python train.py --model="sound classifier" --num_classes=13 --activation="celu" --depths=[9] --init="torch_default" --epochs=7.7 --lr_schedule="linear"
Rows from block 4, named by matrix and row number. Each number is 200 + 20 x the weight over its row's rms, rounded and kept within 0 to 999. All counts start at 0. After the name is the row's rms in percent of the matrix's.
# c10: first pointwise conv (model.blocks.4.c1.0.weight, 384x384x1), inputs 0-383
c10.297,098,226,204,179,162,218,232,193,191,198,213,183,194,214,224,192,218,193,152,244,159,213,201,203,170,193,210,179,244,172,181,191,204,191,184,203,225,197,203,250,214,180,240,186,211,183,201,218,217,191,189,180,202,226,179,197,203,191,180,191,175,210,176,197,200,195,176,192,131,202,192,227,194,196,228,213,209,197,216,202,219,174,223,178,215,195,215,244,239,186,204,197,226,190,208,190,216,201,187,172,193,209,232,178,222,194,196,222,187,194,220,185,207,168,207,187,233,197,202,240,191,218,202,176,197,201,200,205,197,220,221,210,185,206,210,233,185,178,214,204,196,196,211,174,215,185,175,187,196,242,173,173,223,172,178,180,234,218,191,218,224,231,193,221,188,224,187,225,205,221,186,188,189,216,138,200,194,173,195,222,207,177,208,197,193,167,189,177,215,198,187,200,205,219,229,191,251,220,205,172,202,198,181,210,202,207,225,192,186,234,245,187,207,200,208,204,195,185,179,234,201,158,195,213,190,180,208,201,221,203,197,209,194,213,175,228,152,233,177,186,212,189,193,179,221,192,179,177,221,201,203,217,212,226,179,213,201,198,212,193,172,185,193,200,241,210,208,198,197,226,200,183,225,170,208,186,169,199,172,186,192,227,226,208,180,227,193,214,208,184,176,189,230,192,212,182,196,238,197,204,204,203,196,226,163,166,183,168,220,187,244,191,199,242,211,204,177,192,196,186,206,191,181,212,235,194,196,208,215,149,203,226,186,187,176,185,184,183,197,187,208,211,262,204,181,221,208,211,206,262,229,185,163,191,192,214,204,194,188,227,182,181,188,208,189,203,189,251,189,183,186,185,206,194,208,169,190,220,203,206,187,214,223,184,213
c10.298,106,207,193,195,178,198,190,209,201,224,195,222,217,193,189,186,216,216,192,214,208,220,219,196,224,196,181,202,193,178,172,223,179,202,242,207,186,147,199,185,206,183,222,190,195,192,195,222,228,174,170,190,189,192,207,210,191,181,206,197,190,205,219,195,177,221,226,237,183,202,170,195,168,211,186,190,208,193,193,220,187,216,192,185,197,165,203,230,172,201,152,217,234,180,208,214,221,199,186,181,237,257,209,208,227,172,200,197,204,213,201,206,213,183,185,187,174,191,209,195,169,223,193,206,233,223,197,223,222,235,195,227,214,217,186,190,222,177,181,196,203,163,222,190,179,175,184,209,192,186,233,169,208,267,172,200,212,214,196,191,180,217,230,191,197,238,184,190,220,243,219,208,199,191,184,170,216,202,170,200,177,205,197,202,209,237,147,207,216,195,219,224,204,175,230,205,200,201,202,200,195,191,203,189,179,199,214,205,219,212,198,222,173,179,176,173,206,211,168,179,222,212,212,194,219,193,202,235,189,199,252,192,198,188,193,188,164,210,191,228,209,238,204,193,198,180,161,206,230,212,196,226,202,159,192,214,195,200,166,189,144,175,223,198,205,178,154,212,184,220,242,197,207,204,170,242,191,205,164,215,196,179,203,205,216,194,207,212,193,192,195,179,223,215,182,212,196,220,174,232,194,209,176,166,167,196,188,199,201,208,211,245,200,186,212,202,180,185,181,214,186,188,233,170,200,239,165,208,158,181,204,210,225,195,217,197,189,208,209,183,190,273,218,204,178,220,220,196,205,205,223,223,232,211,173,194,199,175,204,195,201,224,188,190,205,183,177,195,198,189,210,226,201,220,193,226,204,188,226,201,177,199,166,189,154
c10.299,095,172,159,211,180,203,209,218,212,181,201,200,192,195,204,194,221,193,160,209,193,268,216,175,179,214,219,186,216,199,228,198,194,200,186,197,221,222,204,210,210,199,205,219,193,221,182,234,205,207,172,169,213,191,231,204,201,196,200,225,206,232,229,198,202,187,193,204,187,203,207,185,205,230,171,204,154,130,202,200,185,226,227,183,196,182,183,211,230,229,185,182,184,212,227,222,196,190,239,243,203,224,177,177,177,187,216,221,196,160,213,203,209,194,192,185,184,201,186,188,191,196,183,233,199,208,202,186,212,201,207,200,192,176,171,188,181,190,177,188,166,218,173,153,168,212,212,210,203,221,200,206,223,216,206,187,185,219,211,188,200,199,194,207,168,219,242,177,219,227,209,164,185,183,189,186,205,221,224,195,176,207,212,206,223,195,214,238,198,182,202,173,173,205,246,250,199,188,181,195,193,209,165,203,182,201,190,225,175,195,186,163,170,208,181,198,185,224,207,160,216,155,192,192,217,218,200,206,225,178,217,176,209,207,211,174,205,207,206,209,215,201,195,193,191,205,179,181,216,245,200,200,216,180,201,170,205,221,199,220,246,168,208,203,244,147,183,177,199,201,180,202,226,198,211,226,191,173,186,191,175,211,201,230,188,206,187,215,208,210,182,206,188,204,196,208,243,168,187,203,189,198,205,165,188,201,191,221,199,196,196,185,202,155,193,199,202,200,190,200,203,190,194,229,227,187,223,206,241,203,180,211,183,211,186,162,178,218,202,208,179,242,175,183,240,211,227,235,139,200,193,198,195,204,203,175,229,214,225,212,198,229,219,177,229,174,208,174,191,220,210,240,221,190,207,220,219,218,216,176,204,240,201,205,205
c10.300,092,234,205,195,198,155,230,220,178,168,233,163,192,200,224,185,214,207,207,162,219,204,217,212,203,215,176,194,216,200,200,205,180,213,208,214,222,210,170,170,219,168,224,206,196,201,226,240,225,200,205,199,191,196,192,200,217,197,223,191,199,216,218,203,204,207,189,194,188,182,173,189,183,208,193,177,213,184,225,206,170,220,203,217,164,155,201,215,173,229,203,165,228,227,216,179,192,193,210,208,172,181,213,213,215,216,197,230,167,226,221,208,193,179,219,216,217,182,193,179,183,173,216,218,201,156,201,171,172,192,198,216,206,215,174,200,169,176,205,199,207,174,207,207,215,199,201,195,228,225,219,200,190,195,161,181,204,164,195,193,204,179,205,208,187,203,209,183,199,177,152,170,240,175,176,210,207,181,215,165,212,175,213,210,156,180,181,199,194,209,216,231,236,212,195,204,200,177,229,192,176,219,190,170,181,216,181,199,222,160,205,207,207,201,205,191,154,194,174,189,202,215,192,195,197,183,180,217,209,201,207,186,194,186,237,223,166,199,198,208,210,212,162,205,186,161,232,190,233,193,124,201,209,194,217,185,187,195,196,191,214,200,207,165,220,222,189,190,249,195,186,166,191,192,210,183,212,233,187,198,206,217,219,197,188,180,180,170,204,190,203,237,197,207,193,186,187,194,193,200,189,226,185,231,241,242,177,206,191,191,224,197,178,211,191,215,194,196,192,183,196,177,204,171,201,197,176,183,195,209,196,180,206,195,234,186,186,194,202,183,236,197,239,162,204,183,204,204,188,204,188,210,200,195,151,191,235,221,183,179,206,231,246,216,144,223,183,200,186,214,218,195,236,200,172,171,177,185,209,219,214,260,228,197,204
c10.301,089,165,181,193,210,185,206,188,220,189,165,215,237,167,163,190,214,190,173,181,220,197,217,189,199,186,221,204,214,206,175,202,206,210,191,204,185,184,194,222,174,190,170,170,198,254,203,225,169,181,208,238,214,207,226,208,188,203,178,203,183,205,233,218,203,190,178,231,176,228,190,165,182,213,210,216,197,220,178,228,196,214,193,208,174,189,234,193,206,193,198,204,186,215,218,193,194,201,174,180,219,222,202,171,213,158,205,205,186,176,210,226,208,201,168,213,194,184,210,178,200,187,157,216,213,170,177,182,186,213,190,175,196,187,156,212,181,225,239,174,218,208,187,202,167,222,192,250,183,189,217,216,186,201,189,213,204,222,196,204,187,194,190,205,225,212,174,181,162,199,185,214,204,199,229,205,210,209,230,162,179,203,186,176,240,166,236,178,185,202,208,211,216,174,211,216,216,204,212,176,184,185,222,193,159,158,225,195,199,201,205,188,202,187,171,193,210,191,226,182,216,183,213,264,220,160,192,177,198,174,214,176,204,210,233,172,199,200,230,220,238,232,171,202,221,226,190,198,218,209,217,190,255,196,186,197,206,213,218,196,177,173,200,185,206,189,214,196,203,193,197,205,224,189,220,221,171,202,218,235,195,193,197,199,204,200,248,206,199,239,219,184,187,192,219,196,188,198,175,214,220,213,202,220,183,192,199,215,213,197,198,191,182,203,215,171,193,205,207,209,184,214,217,178,180,190,235,198,208,226,178,202,179,188,198,206,205,160,178,200,175,197,196,208,152,165,191,203,195,210,231,223,217,203,181,216,171,218,184,181,192,207,205,219,207,189,161,240,234,154,146,163,213,183,238,189,226,227,233,209,183,202,191,203,215
c10.302,098,212,239,204,179,221,184,166,206,176,219,188,189,193,228,162,212,185,177,238,229,176,211,190,229,183,216,195,167,228,189,232,182,197,198,185,168,195,187,193,206,216,188,193,162,202,230,192,181,180,248,204,160,187,186,214,201,229,186,201,208,216,229,201,178,186,214,151,230,217,206,192,182,211,203,198,207,175,179,207,170,205,192,194,200,195,190,210,236,197,184,205,195,229,183,193,194,220,227,196,198,197,228,205,176,173,170,199,228,180,185,200,198,177,194,200,191,179,224,207,215,213,202,182,240,179,179,210,232,175,243,213,182,195,203,187,198,182,227,213,238,195,200,225,206,200,182,221,224,185,222,231,174,209,219,226,186,188,251,168,203,224,178,222,204,214,181,206,241,169,226,203,201,208,216,180,208,198,183,232,209,192,217,247,177,185,205,195,189,198,201,188,182,217,180,202,186,193,201,204,203,185,187,186,209,190,178,146,188,161,210,196,183,212,195,193,189,194,223,267,184,218,204,163,181,189,190,221,225,233,186,194,188,189,211,212,218,230,175,172,186,215,204,205,209,217,192,188,232,208,196,215,185,222,188,217,199,189,199,232,192,198,182,192,180,221,195,193,159,205,185,190,198,202,203,171,185,165,181,220,240,185,210,207,185,213,190,229,206,175,212,206,221,221,194,236,197,209,199,164,197,219,167,213,182,176,192,216,188,235,181,188,208,225,186,226,223,188,202,211,211,229,249,201,196,224,142,202,232,228,205,188,187,164,194,188,190,186,210,190,184,190,209,220,176,230,187,200,203,196,227,220,204,184,203,192,230,211,198,193,221,195,217,202,192,216,212,230,235,160,193,212,228,140,175,220,183,192,207,203,166,226,199,203,176
c10.303,084,216,188,187,186,207,246,197,167,195,145,186,191,209,184,176,201,216,182,205,213,202,214,197,203,222,220,196,203,220,194,201,213,231,207,201,180,178,218,231,153,193,198,222,151,220,173,162,190,193,197,213,182,234,178,209,175,204,210,164,220,182,215,194,227,209,175,223,217,214,205,207,178,222,213,194,187,226,177,199,211,193,225,211,185,194,177,224,198,204,217,183,171,230,201,144,172,192,232,230,215,201,204,142,202,181,203,198,196,198,162,262,236,195,224,215,178,191,221,196,198,196,176,207,187,192,195,185,181,198,189,196,209,219,154,180,187,242,192,207,224,174,177,205,189,212,192,176,258,213,156,198,211,228,184,180,223,194,185,205,185,192,201,238,215,206,195,215,161,197,182,190,208,194,192,200,192,200,184,203,191,248,169,167,197,179,206,202,186,217,221,166,209,211,205,169,205,199,171,183,196,178,213,204,193,163,198,201,187,209,197,186,207,219,215,169,202,180,223,179,189,164,174,215,206,211,201,164,235,212,181,205,199,174,215,180,199,207,162,219,224,228,166,227,191,203,162,186,197,199,197,185,203,202,211,238,236,209,208,194,201,203,205,205,225,170,255,215,179,209,178,187,204,191,205,234,204,175,194,185,169,159,199,209,188,213,193,218,201,200,199,198,171,211,179,172,209,213,176,164,232,215,215,195,195,179,212,200,210,183,223,156,196,185,195,206,198,172,223,173,174,194,207,203,225,174,212,212,186,202,189,217,189,169,174,181,225,177,203,194,194,192,182,187,195,209,233,170,194,170,225,171,187,206,218,166,202,220,174,195,188,177,202,196,211,213,186,203,185,184,225,209,191,203,194,203,231,202,184,207,231,191,244,192,228
c10.304,093,188,202,202,202,180,226,177,181,203,192,176,198,202,160,197,176,249,186,198,161,174,200,186,227,182,163,191,198,212,195,207,183,186,211,213,207,159,207,209,216,227,173,222,215,211,200,206,183,215,239,221,219,197,229,204,207,233,215,205,161,208,194,196,162,222,152,222,188,217,193,181,214,215,232,199,203,178,208,234,187,203,207,213,207,245,229,217,161,204,234,200,178,194,188,212,226,152,218,195,166,197,199,193,221,168,184,181,243,175,239,203,221,221,177,194,204,190,190,207,171,178,188,219,201,214,190,216,153,204,204,207,221,185,157,220,238,188,223,210,161,183,200,162,209,234,195,223,222,208,179,208,236,203,193,203,216,209,234,224,247,183,216,180,210,219,186,232,221,170,200,195,218,167,216,206,228,198,199,167,169,232,218,178,202,203,202,201,200,217,193,201,187,231,202,213,193,189,206,193,181,211,189,213,227,214,169,237,180,202,176,213,192,183,191,190,181,191,192,227,188,197,195,187,222,182,212,193,212,199,244,211,221,201,217,188,230,176,189,223,185,201,227,190,206,206,257,200,186,211,215,229,200,192,183,180,205,195,176,180,179,195,201,193,212,208,163,214,214,222,195,198,179,179,217,247,184,198,203,184,202,187,185,208,191,190,189,233,203,194,222,176,188,222,205,182,241,198,207,189,186,198,220,219,192,208,178,160,204,184,211,209,196,207,203,189,208,202,209,192,212,185,208,194,212,165,203,149,199,244,199,186,168,179,208,176,224,187,208,203,209,216,188,241,246,217,227,205,179,192,227,185,171,197,225,222,234,215,215,227,219,203,211,209,187,196,186,209,214,203,195,222,224,253,176,206,228,204,201,203,222,210,222,191,225
c10.305,094,212,204,205,229,201,177,194,172,195,203,175,200,167,201,206,157,192,191,188,198,199,217,195,219,198,232,190,189,202,202,192,218,235,206,172,207,191,199,223,181,205,196,193,212,187,228,175,196,177,276,252,185,175,243,187,202,234,218,195,204,207,170,163,184,194,226,219,177,212,199,207,209,181,226,241,214,225,208,203,212,178,209,202,203,251,214,187,223,201,229,196,213,188,214,179,202,182,183,208,209,194,175,194,170,183,196,188,177,212,217,186,162,205,253,193,195,225,210,185,201,219,208,181,222,202,192,226,198,197,240,183,234,222,195,182,183,192,209,174,206,187,193,180,178,168,186,219,208,192,184,209,217,217,222,178,210,201,210,193,195,200,199,186,200,197,182,208,180,210,165,203,170,163,197,213,206,222,235,178,203,219,201,225,189,192,191,221,188,232,208,208,176,212,217,197,164,202,188,240,206,193,148,217,216,194,221,181,183,206,192,187,195,208,192,197,185,182,205,212,207,188,224,205,192,220,242,227,182,200,212,208,204,204,197,182,183,184,214,208,223,184,232,233,210,193,238,201,186,218,163,168,194,191,212,179,201,207,183,205,223,201,215,201,198,206,184,225,229,223,161,206,203,165,198,237,210,192,230,211,181,210,188,198,216,178,170,196,207,178,206,163,188,176,185,206,182,226,226,218,175,198,200,214,194,204,211,183,177,166,164,171,201,205,198,239,207,188,222,215,221,219,218,200,171,193,185,212,244,222,222,199,183,196,212,189,149,224,209,161,226,245,231,195,159,175,190,202,193,184,183,158,156,186,188,198,184,210,188,198,187,202,233,197,256,168,225,168,191,186,196,194,186,204,193,211,223,199,175,183,198,202,238,158,185
c10.306,101,192,191,196,210,177,198,206,192,215,161,193,192,195,173,183,202,216,227,215,192,194,225,210,198,214,215,177,176,203,197,224,226,215,216,192,190,185,242,188,202,225,226,227,161,197,191,200,191,195,218,226,177,206,207,198,182,246,232,227,204,258,200,195,196,212,207,203,162,191,252,199,220,181,221,169,190,205,224,219,184,215,219,199,215,206,178,198,208,176,230,171,172,205,207,193,191,176,209,214,213,189,191,202,202,209,190,181,190,189,231,171,210,221,200,183,162,177,229,233,190,218,223,206,204,222,179,206,163,188,195,181,242,202,183,194,229,215,164,188,185,188,204,200,204,170,194,186,193,253,221,195,215,244,230,188,192,228,202,205,221,209,211,191,217,202,197,177,201,248,201,190,184,201,214,182,248,189,199,176,161,179,193,199,217,203,165,201,201,219,221,203,222,216,200,227,191,189,189,183,163,186,221,174,204,229,187,208,203,203,210,192,197,209,180,192,241,234,214,222,164,184,195,228,257,191,190,214,188,186,221,185,196,231,183,194,190,221,221,168,192,208,216,180,199,185,230,176,210,201,223,227,192,194,190,226,172,194,214,190,181,200,212,201,196,240,158,221,162,232,197,189,187,230,189,170,183,174,181,193,195,191,208,203,197,202,194,188,212,183,183,195,183,229,183,177,210,191,214,214,198,202,207,235,185,196,228,230,225,177,193,227,175,167,193,193,220,199,223,215,185,195,197,197,196,175,178,194,200,184,204,210,191,179,239,192,200,208,167,173,187,230,212,205,212,158,234,188,169,216,200,211,154,180,182,209,174,223,173,239,192,221,206,188,195,171,210,232,199,199,163,204,239,191,174,223,167,187,212,214,154,211,183,213,166
c10.307,093,199,184,178,174,210,194,192,199,176,196,207,207,213,212,211,194,212,211,201,155,184,171,211,170,207,210,192,211,168,217,251,216,213,243,220,166,180,194,210,183,210,200,186,185,220,154,168,190,221,214,236,209,221,195,213,214,210,199,195,201,220,216,239,184,204,231,221,191,214,176,212,191,243,213,230,204,175,176,193,172,184,199,224,202,184,182,231,219,190,183,175,186,203,182,183,236,201,199,177,218,219,228,191,244,167,194,168,192,221,215,222,207,222,180,197,170,231,185,208,226,226,147,193,198,217,189,246,229,201,223,200,212,210,184,207,198,166,221,216,210,194,212,177,193,213,231,251,213,168,202,204,190,193,213,194,212,219,201,203,191,138,209,247,184,174,188,191,178,225,207,201,192,174,191,192,226,190,199,227,218,208,208,174,202,192,217,199,220,220,234,211,200,226,206,163,180,195,191,189,186,186,237,176,216,205,197,166,191,166,201,225,215,209,206,218,205,186,188,219,213,187,203,197,185,206,146,205,217,168,156,205,181,185,207,187,240,224,185,187,189,196,186,224,202,235,188,196,185,186,216,234,196,190,200,186,212,207,185,204,185,184,203,195,222,232,204,175,218,172,206,224,226,159,164,201,177,200,215,190,201,158,185,206,218,217,222,231,159,221,201,212,230,185,187,229,193,184,160,214,164,185,170,201,196,235,197,223,174,197,183,161,193,202,198,166,195,220,176,176,207,200,213,204,181,207,179,195,206,240,187,195,204,191,210,192,165,215,222,213,198,213,201,214,153,175,186,176,213,204,183,179,207,186,178,190,158,196,183,197,210,199,223,188,190,191,216,198,208,167,211,202,189,196,204,226,175,204,203,208,219,207,196,184,220
c10.308,103,195,200,169,167,185,170,200,165,228,209,215,200,194,247,193,174,197,216,233,175,197,187,179,230,169,198,222,158,198,198,191,195,263,182,211,211,167,187,200,180,217,175,238,209,197,197,190,167,195,205,151,181,223,198,227,221,213,179,188,181,203,175,186,196,187,178,195,184,173,219,209,202,176,194,201,217,195,172,188,228,179,192,234,203,234,192,196,187,173,228,193,197,190,203,213,236,209,214,186,203,193,196,195,214,233,216,222,215,191,213,190,211,182,199,214,203,202,182,198,187,191,232,210,250,186,197,194,176,243,226,197,209,169,187,225,207,160,213,228,186,209,213,184,194,189,186,184,172,236,200,210,211,175,248,160,219,187,172,189,182,174,226,180,183,191,199,196,212,226,186,213,177,191,205,200,222,193,216,166,204,213,211,193,207,215,205,178,204,191,196,171,236,194,202,208,208,201,206,208,198,210,207,227,179,174,187,189,208,189,187,195,174,215,170,230,194,197,215,224,189,200,222,224,218,218,216,206,212,204,218,204,220,219,223,226,181,180,199,185,217,178,209,198,240,194,201,209,181,172,195,199,192,188,224,208,183,180,214,184,204,197,220,186,194,188,209,223,190,199,219,206,209,174,217,188,187,200,189,187,152,170,207,224,184,214,220,218,184,155,210,189,219,177,209,197,192,196,193,184,193,177,158,202,217,214,219,149,172,222,179,224,207,187,246,187,151,177,208,176,211,181,193,201,207,202,176,223,209,214,205,230,201,212,195,182,211,199,166,191,233,193,223,176,230,176,223,192,189,208,190,212,227,187,219,212,198,215,232,237,185,158,213,190,197,164,162,212,229,175,178,196,211,199,154,190,249,217,262,210,193,167,202,171,191
c10.309,095,166,219,236,219,212,195,197,173,172,188,174,248,237,191,171,204,201,177,212,223,222,195,199,232,241,205,176,213,219,212,203,170,209,240,230,197,211,194,233,208,190,189,191,192,187,213,182,206,192,192,219,189,173,188,207,189,189,237,180,156,201,201,222,191,164,187,214,205,194,185,177,171,160,193,184,225,140,193,167,184,198,201,189,202,196,218,179,225,236,190,198,202,208,194,201,180,220,187,190,208,194,183,181,206,196,212,228,223,238,234,237,203,185,168,190,218,195,214,199,211,177,229,198,179,207,191,167,205,209,179,200,180,201,223,190,197,194,213,181,173,201,211,224,179,223,227,206,223,179,183,203,200,195,196,211,210,214,192,195,207,195,199,210,188,216,208,195,196,200,186,217,213,202,171,213,211,204,221,218,179,203,224,210,181,191,215,197,237,188,176,214,221,177,191,172,191,222,197,189,154,168,232,202,231,215,186,166,193,192,187,200,198,182,177,197,183,182,208,210,193,159,231,229,207,191,224,218,226,201,200,223,199,192,173,237,198,161,249,164,194,233,204,227,229,192,150,195,212,168,193,213,199,156,167,165,205,193,210,210,191,194,192,180,182,186,243,215,214,180,203,182,200,207,214,195,193,215,189,208,210,203,202,204,235,200,199,222,183,207,201,226,186,202,176,172,161,206,202,207,213,199,202,189,205,179,159,180,226,175,227,205,203,211,226,209,202,194,243,189,182,224,228,236,238,218,183,231,208,216,204,208,207,177,170,211,200,180,200,201,172,169,205,202,203,161,185,169,148,211,183,181,197,221,211,185,221,232,203,192,223,224,196,198,182,214,237,196,186,206,174,181,230,232,193,174,196,173,174,178,170,248,185,192,203
c10.310,096,160,214,209,193,202,204,216,187,183,203,176,152,183,180,195,223,204,215,234,209,162,210,195,196,189,168,199,184,205,244,179,231,179,196,167,188,222,230,220,209,200,195,204,234,203,186,181,184,178,219,198,187,212,215,184,189,187,178,202,188,198,204,196,230,199,174,186,166,204,199,172,195,196,210,225,220,202,189,222,182,240,219,196,211,206,185,202,203,250,163,192,207,164,194,214,185,191,215,223,220,208,195,184,242,173,184,176,178,211,213,232,229,251,206,194,221,235,203,187,181,211,215,200,210,233,203,189,195,178,229,183,225,210,160,196,216,229,210,169,210,241,188,195,196,189,209,214,214,200,198,236,183,179,218,212,247,178,169,235,235,218,163,233,213,226,219,200,191,151,184,176,198,166,196,193,199,183,235,207,209,226,165,161,196,200,176,208,193,221,230,189,188,224,179,179,193,186,201,175,222,241,181,194,198,202,185,254,197,227,205,209,194,184,212,177,167,185,232,183,182,174,224,264,216,199,199,186,191,226,176,199,184,197,219,198,210,231,200,177,192,167,221,193,191,194,191,233,167,200,211,178,193,201,205,189,208,174,195,175,216,211,196,196,173,152,177,211,219,167,153,182,195,185,213,233,223,221,221,155,190,190,173,205,210,183,192,161,186,223,196,211,196,197,227,206,212,168,213,183,190,177,214,203,219,205,200,183,186,192,203,199,190,192,207,198,195,218,241,208,192,205,239,228,198,201,223,218,195,219,191,242,183,219,183,193,214,185,219,188,195,209,187,205,221,208,174,192,205,184,178,191,179,178,158,167,187,198,196,198,198,189,218,196,178,201,201,177,190,202,191,202,191,205,196,226,192,197,211,192,210,205,230,195,217
c10.311,096,193,194,245,201,208,195,189,190,193,192,185,191,210,191,174,199,207,184,211,177,183,182,234,210,211,206,203,186,235,198,185,232,229,205,200,203,213,250,244,175,240,169,187,171,186,215,215,189,189,176,197,185,211,240,204,212,171,208,177,189,242,195,210,214,178,208,194,184,227,178,182,207,192,174,206,215,191,181,204,182,198,182,226,176,195,191,179,214,197,183,200,186,205,175,185,211,189,210,192,188,218,182,193,182,188,207,201,231,172,185,215,207,199,189,180,156,226,204,206,236,184,236,179,189,190,194,222,226,205,233,215,186,182,180,206,237,161,182,167,194,205,239,183,190,207,262,212,209,160,196,193,181,191,189,210,203,172,195,183,211,175,214,187,172,192,271,197,240,203,181,202,222,196,208,189,232,192,199,202,219,211,178,186,189,237,211,248,214,211,206,208,205,180,213,189,210,182,216,205,189,202,182,187,208,214,172,228,186,216,218,206,182,212,235,190,222,166,237,154,191,185,210,196,224,197,215,195,210,187,173,187,209,203,189,228,194,205,208,203,199,189,213,193,195,219,204,202,188,227,207,207,232,172,252,154,228,205,171,201,174,177,201,194,210,178,192,189,194,160,155,194,175,187,169,216,174,222,177,220,189,212,200,226,210,214,177,211,216,206,234,171,179,209,232,187,211,234,181,219,184,187,175,228,178,208,239,197,196,204,192,214,191,195,189,193,223,232,198,195,202,168,248,210,173,197,184,220,241,233,202,192,190,222,163,197,205,203,168,228,196,221,206,200,200,180,176,170,199,177,244,179,218,202,198,214,180,207,180,195,190,212,199,190,184,173,207,191,207,187,201,205,216,174,154,207,214,216,198,227,164,199,212,178,203
c10.312,090,208,196,226,182,208,185,192,228,215,200,195,155,219,203,225,228,190,224,194,208,214,172,203,206,206,218,176,216,197,154,201,191,212,238,230,197,176,170,192,183,216,180,191,209,178,166,199,210,174,203,218,200,189,196,195,205,161,232,194,195,234,179,219,219,193,202,198,176,220,201,158,217,182,174,216,212,182,196,196,221,197,212,221,223,156,161,197,160,209,185,184,212,205,212,197,246,227,197,199,192,208,204,190,204,173,211,200,182,230,176,204,187,224,217,179,222,182,223,216,167,200,216,230,220,203,192,185,199,225,203,174,228,222,256,186,190,263,185,205,205,198,203,195,204,184,215,196,193,203,220,182,163,182,184,224,180,177,230,197,199,196,205,237,220,198,183,204,197,192,197,184,213,186,200,260,189,257,196,176,194,192,182,222,213,178,192,232,176,209,217,174,255,201,180,210,191,233,201,181,197,173,210,200,193,195,205,209,191,221,218,236,224,201,186,207,174,203,194,171,176,207,155,207,182,198,133,190,189,205,186,207,170,185,183,204,242,213,185,187,174,157,213,168,200,181,162,187,146,213,210,204,183,190,208,180,196,184,215,205,177,177,153,201,213,189,213,191,185,216,183,168,199,213,207,189,170,179,211,209,212,180,197,193,211,190,232,197,212,213,200,193,219,213,214,200,180,190,201,229,193,156,179,194,193,204,181,190,151,201,219,185,182,219,219,205,182,201,235,223,197,167,236,202,202,204,182,215,206,197,186,179,188,196,213,184,196,209,217,176,203,193,212,199,222,192,203,219,213,192,214,203,198,145,181,166,217,214,212,211,189,184,162,202,198,207,203,224,192,188,214,237,188,169,186,208,182,160,183,175,216,193,189,208,210
c10.313,087,203,203,196,187,192,204,164,213,189,213,193,197,180,208,231,210,205,204,165,201,217,226,227,202,186,186,189,187,222,219,197,192,202,226,201,195,175,184,196,196,170,218,207,164,192,180,181,173,186,207,164,206,209,193,219,173,197,242,206,159,198,225,183,229,177,173,179,178,221,194,192,211,196,188,215,207,173,212,176,212,198,201,180,196,218,159,194,230,186,214,213,211,175,167,220,218,235,225,211,176,185,167,230,184,178,216,220,182,236,186,195,155,221,215,216,187,175,182,208,193,192,154,202,212,207,191,214,212,187,199,194,233,191,158,191,198,204,213,182,201,212,203,172,183,163,248,209,219,163,180,213,184,167,235,202,201,181,214,184,175,186,178,212,222,156,229,174,195,199,171,192,174,188,182,218,202,201,212,199,201,193,171,195,212,216,209,173,192,263,209,156,185,205,191,207,215,193,229,208,212,186,174,220,206,202,161,208,181,191,201,185,206,192,172,218,207,186,196,183,206,211,205,210,219,210,207,153,209,206,199,229,246,218,219,227,190,202,217,204,209,207,184,208,197,163,208,210,206,208,202,189,211,165,199,186,242,188,223,212,172,211,202,188,221,198,224,204,214,185,172,165,214,214,206,224,205,188,209,208,196,206,215,223,194,190,176,160,168,202,209,214,167,212,208,163,203,172,212,240,199,194,202,241,229,216,209,196,161,213,209,238,193,199,174,197,230,228,196,222,192,223,251,165,209,226,204,189,202,204,188,209,204,192,210,200,165,205,206,222,199,277,171,221,159,182,205,180,176,178,191,207,185,190,170,154,182,191,205,186,211,210,204,222,220,186,194,187,222,189,186,235,216,190,204,213,184,224,214,169,202,206,178,209,205
c10.314,098,218,202,181,184,204,186,208,163,189,214,191,224,192,178,204,215,228,198,213,181,204,192,188,215,163,196,208,178,156,241,193,207,160,191,193,200,181,237,222,187,173,212,189,205,220,199,195,205,192,175,203,181,208,222,172,185,231,193,211,184,186,193,189,161,190,201,249,188,176,216,222,236,213,197,194,204,209,203,200,206,211,202,227,172,155,173,171,195,207,211,236,154,211,193,194,195,176,196,211,219,210,177,223,214,190,223,204,239,202,186,161,201,200,158,200,206,213,212,189,237,207,208,147,193,204,198,212,203,235,160,182,209,194,241,206,183,180,225,201,161,196,220,211,169,227,186,228,172,178,187,173,219,199,190,161,217,204,214,190,209,202,223,182,184,194,206,199,175,210,198,174,193,200,211,198,203,221,205,198,169,209,202,184,205,181,209,193,227,155,195,197,201,180,211,247,213,225,203,203,179,166,202,196,161,211,152,178,225,211,177,184,186,194,188,217,196,201,190,196,233,198,195,213,194,221,177,175,198,204,191,209,176,202,206,223,192,185,204,187,236,189,212,194,226,162,167,183,166,213,208,215,229,217,201,172,210,221,188,237,176,232,248,185,216,213,218,220,184,223,233,230,189,222,220,200,235,216,214,213,191,195,205,138,201,193,182,201,203,225,232,201,199,168,185,238,181,210,195,259,219,203,207,201,200,186,211,215,256,191,210,224,212,188,184,168,182,192,208,222,192,214,186,211,194,209,175,204,214,222,182,188,187,216,175,219,181,217,210,209,180,197,199,198,204,177,175,212,200,221,214,201,184,196,170,186,192,210,190,233,224,226,185,210,217,212,177,168,225,178,192,192,193,180,201,167,191,220,196,175,217,248,208,179,180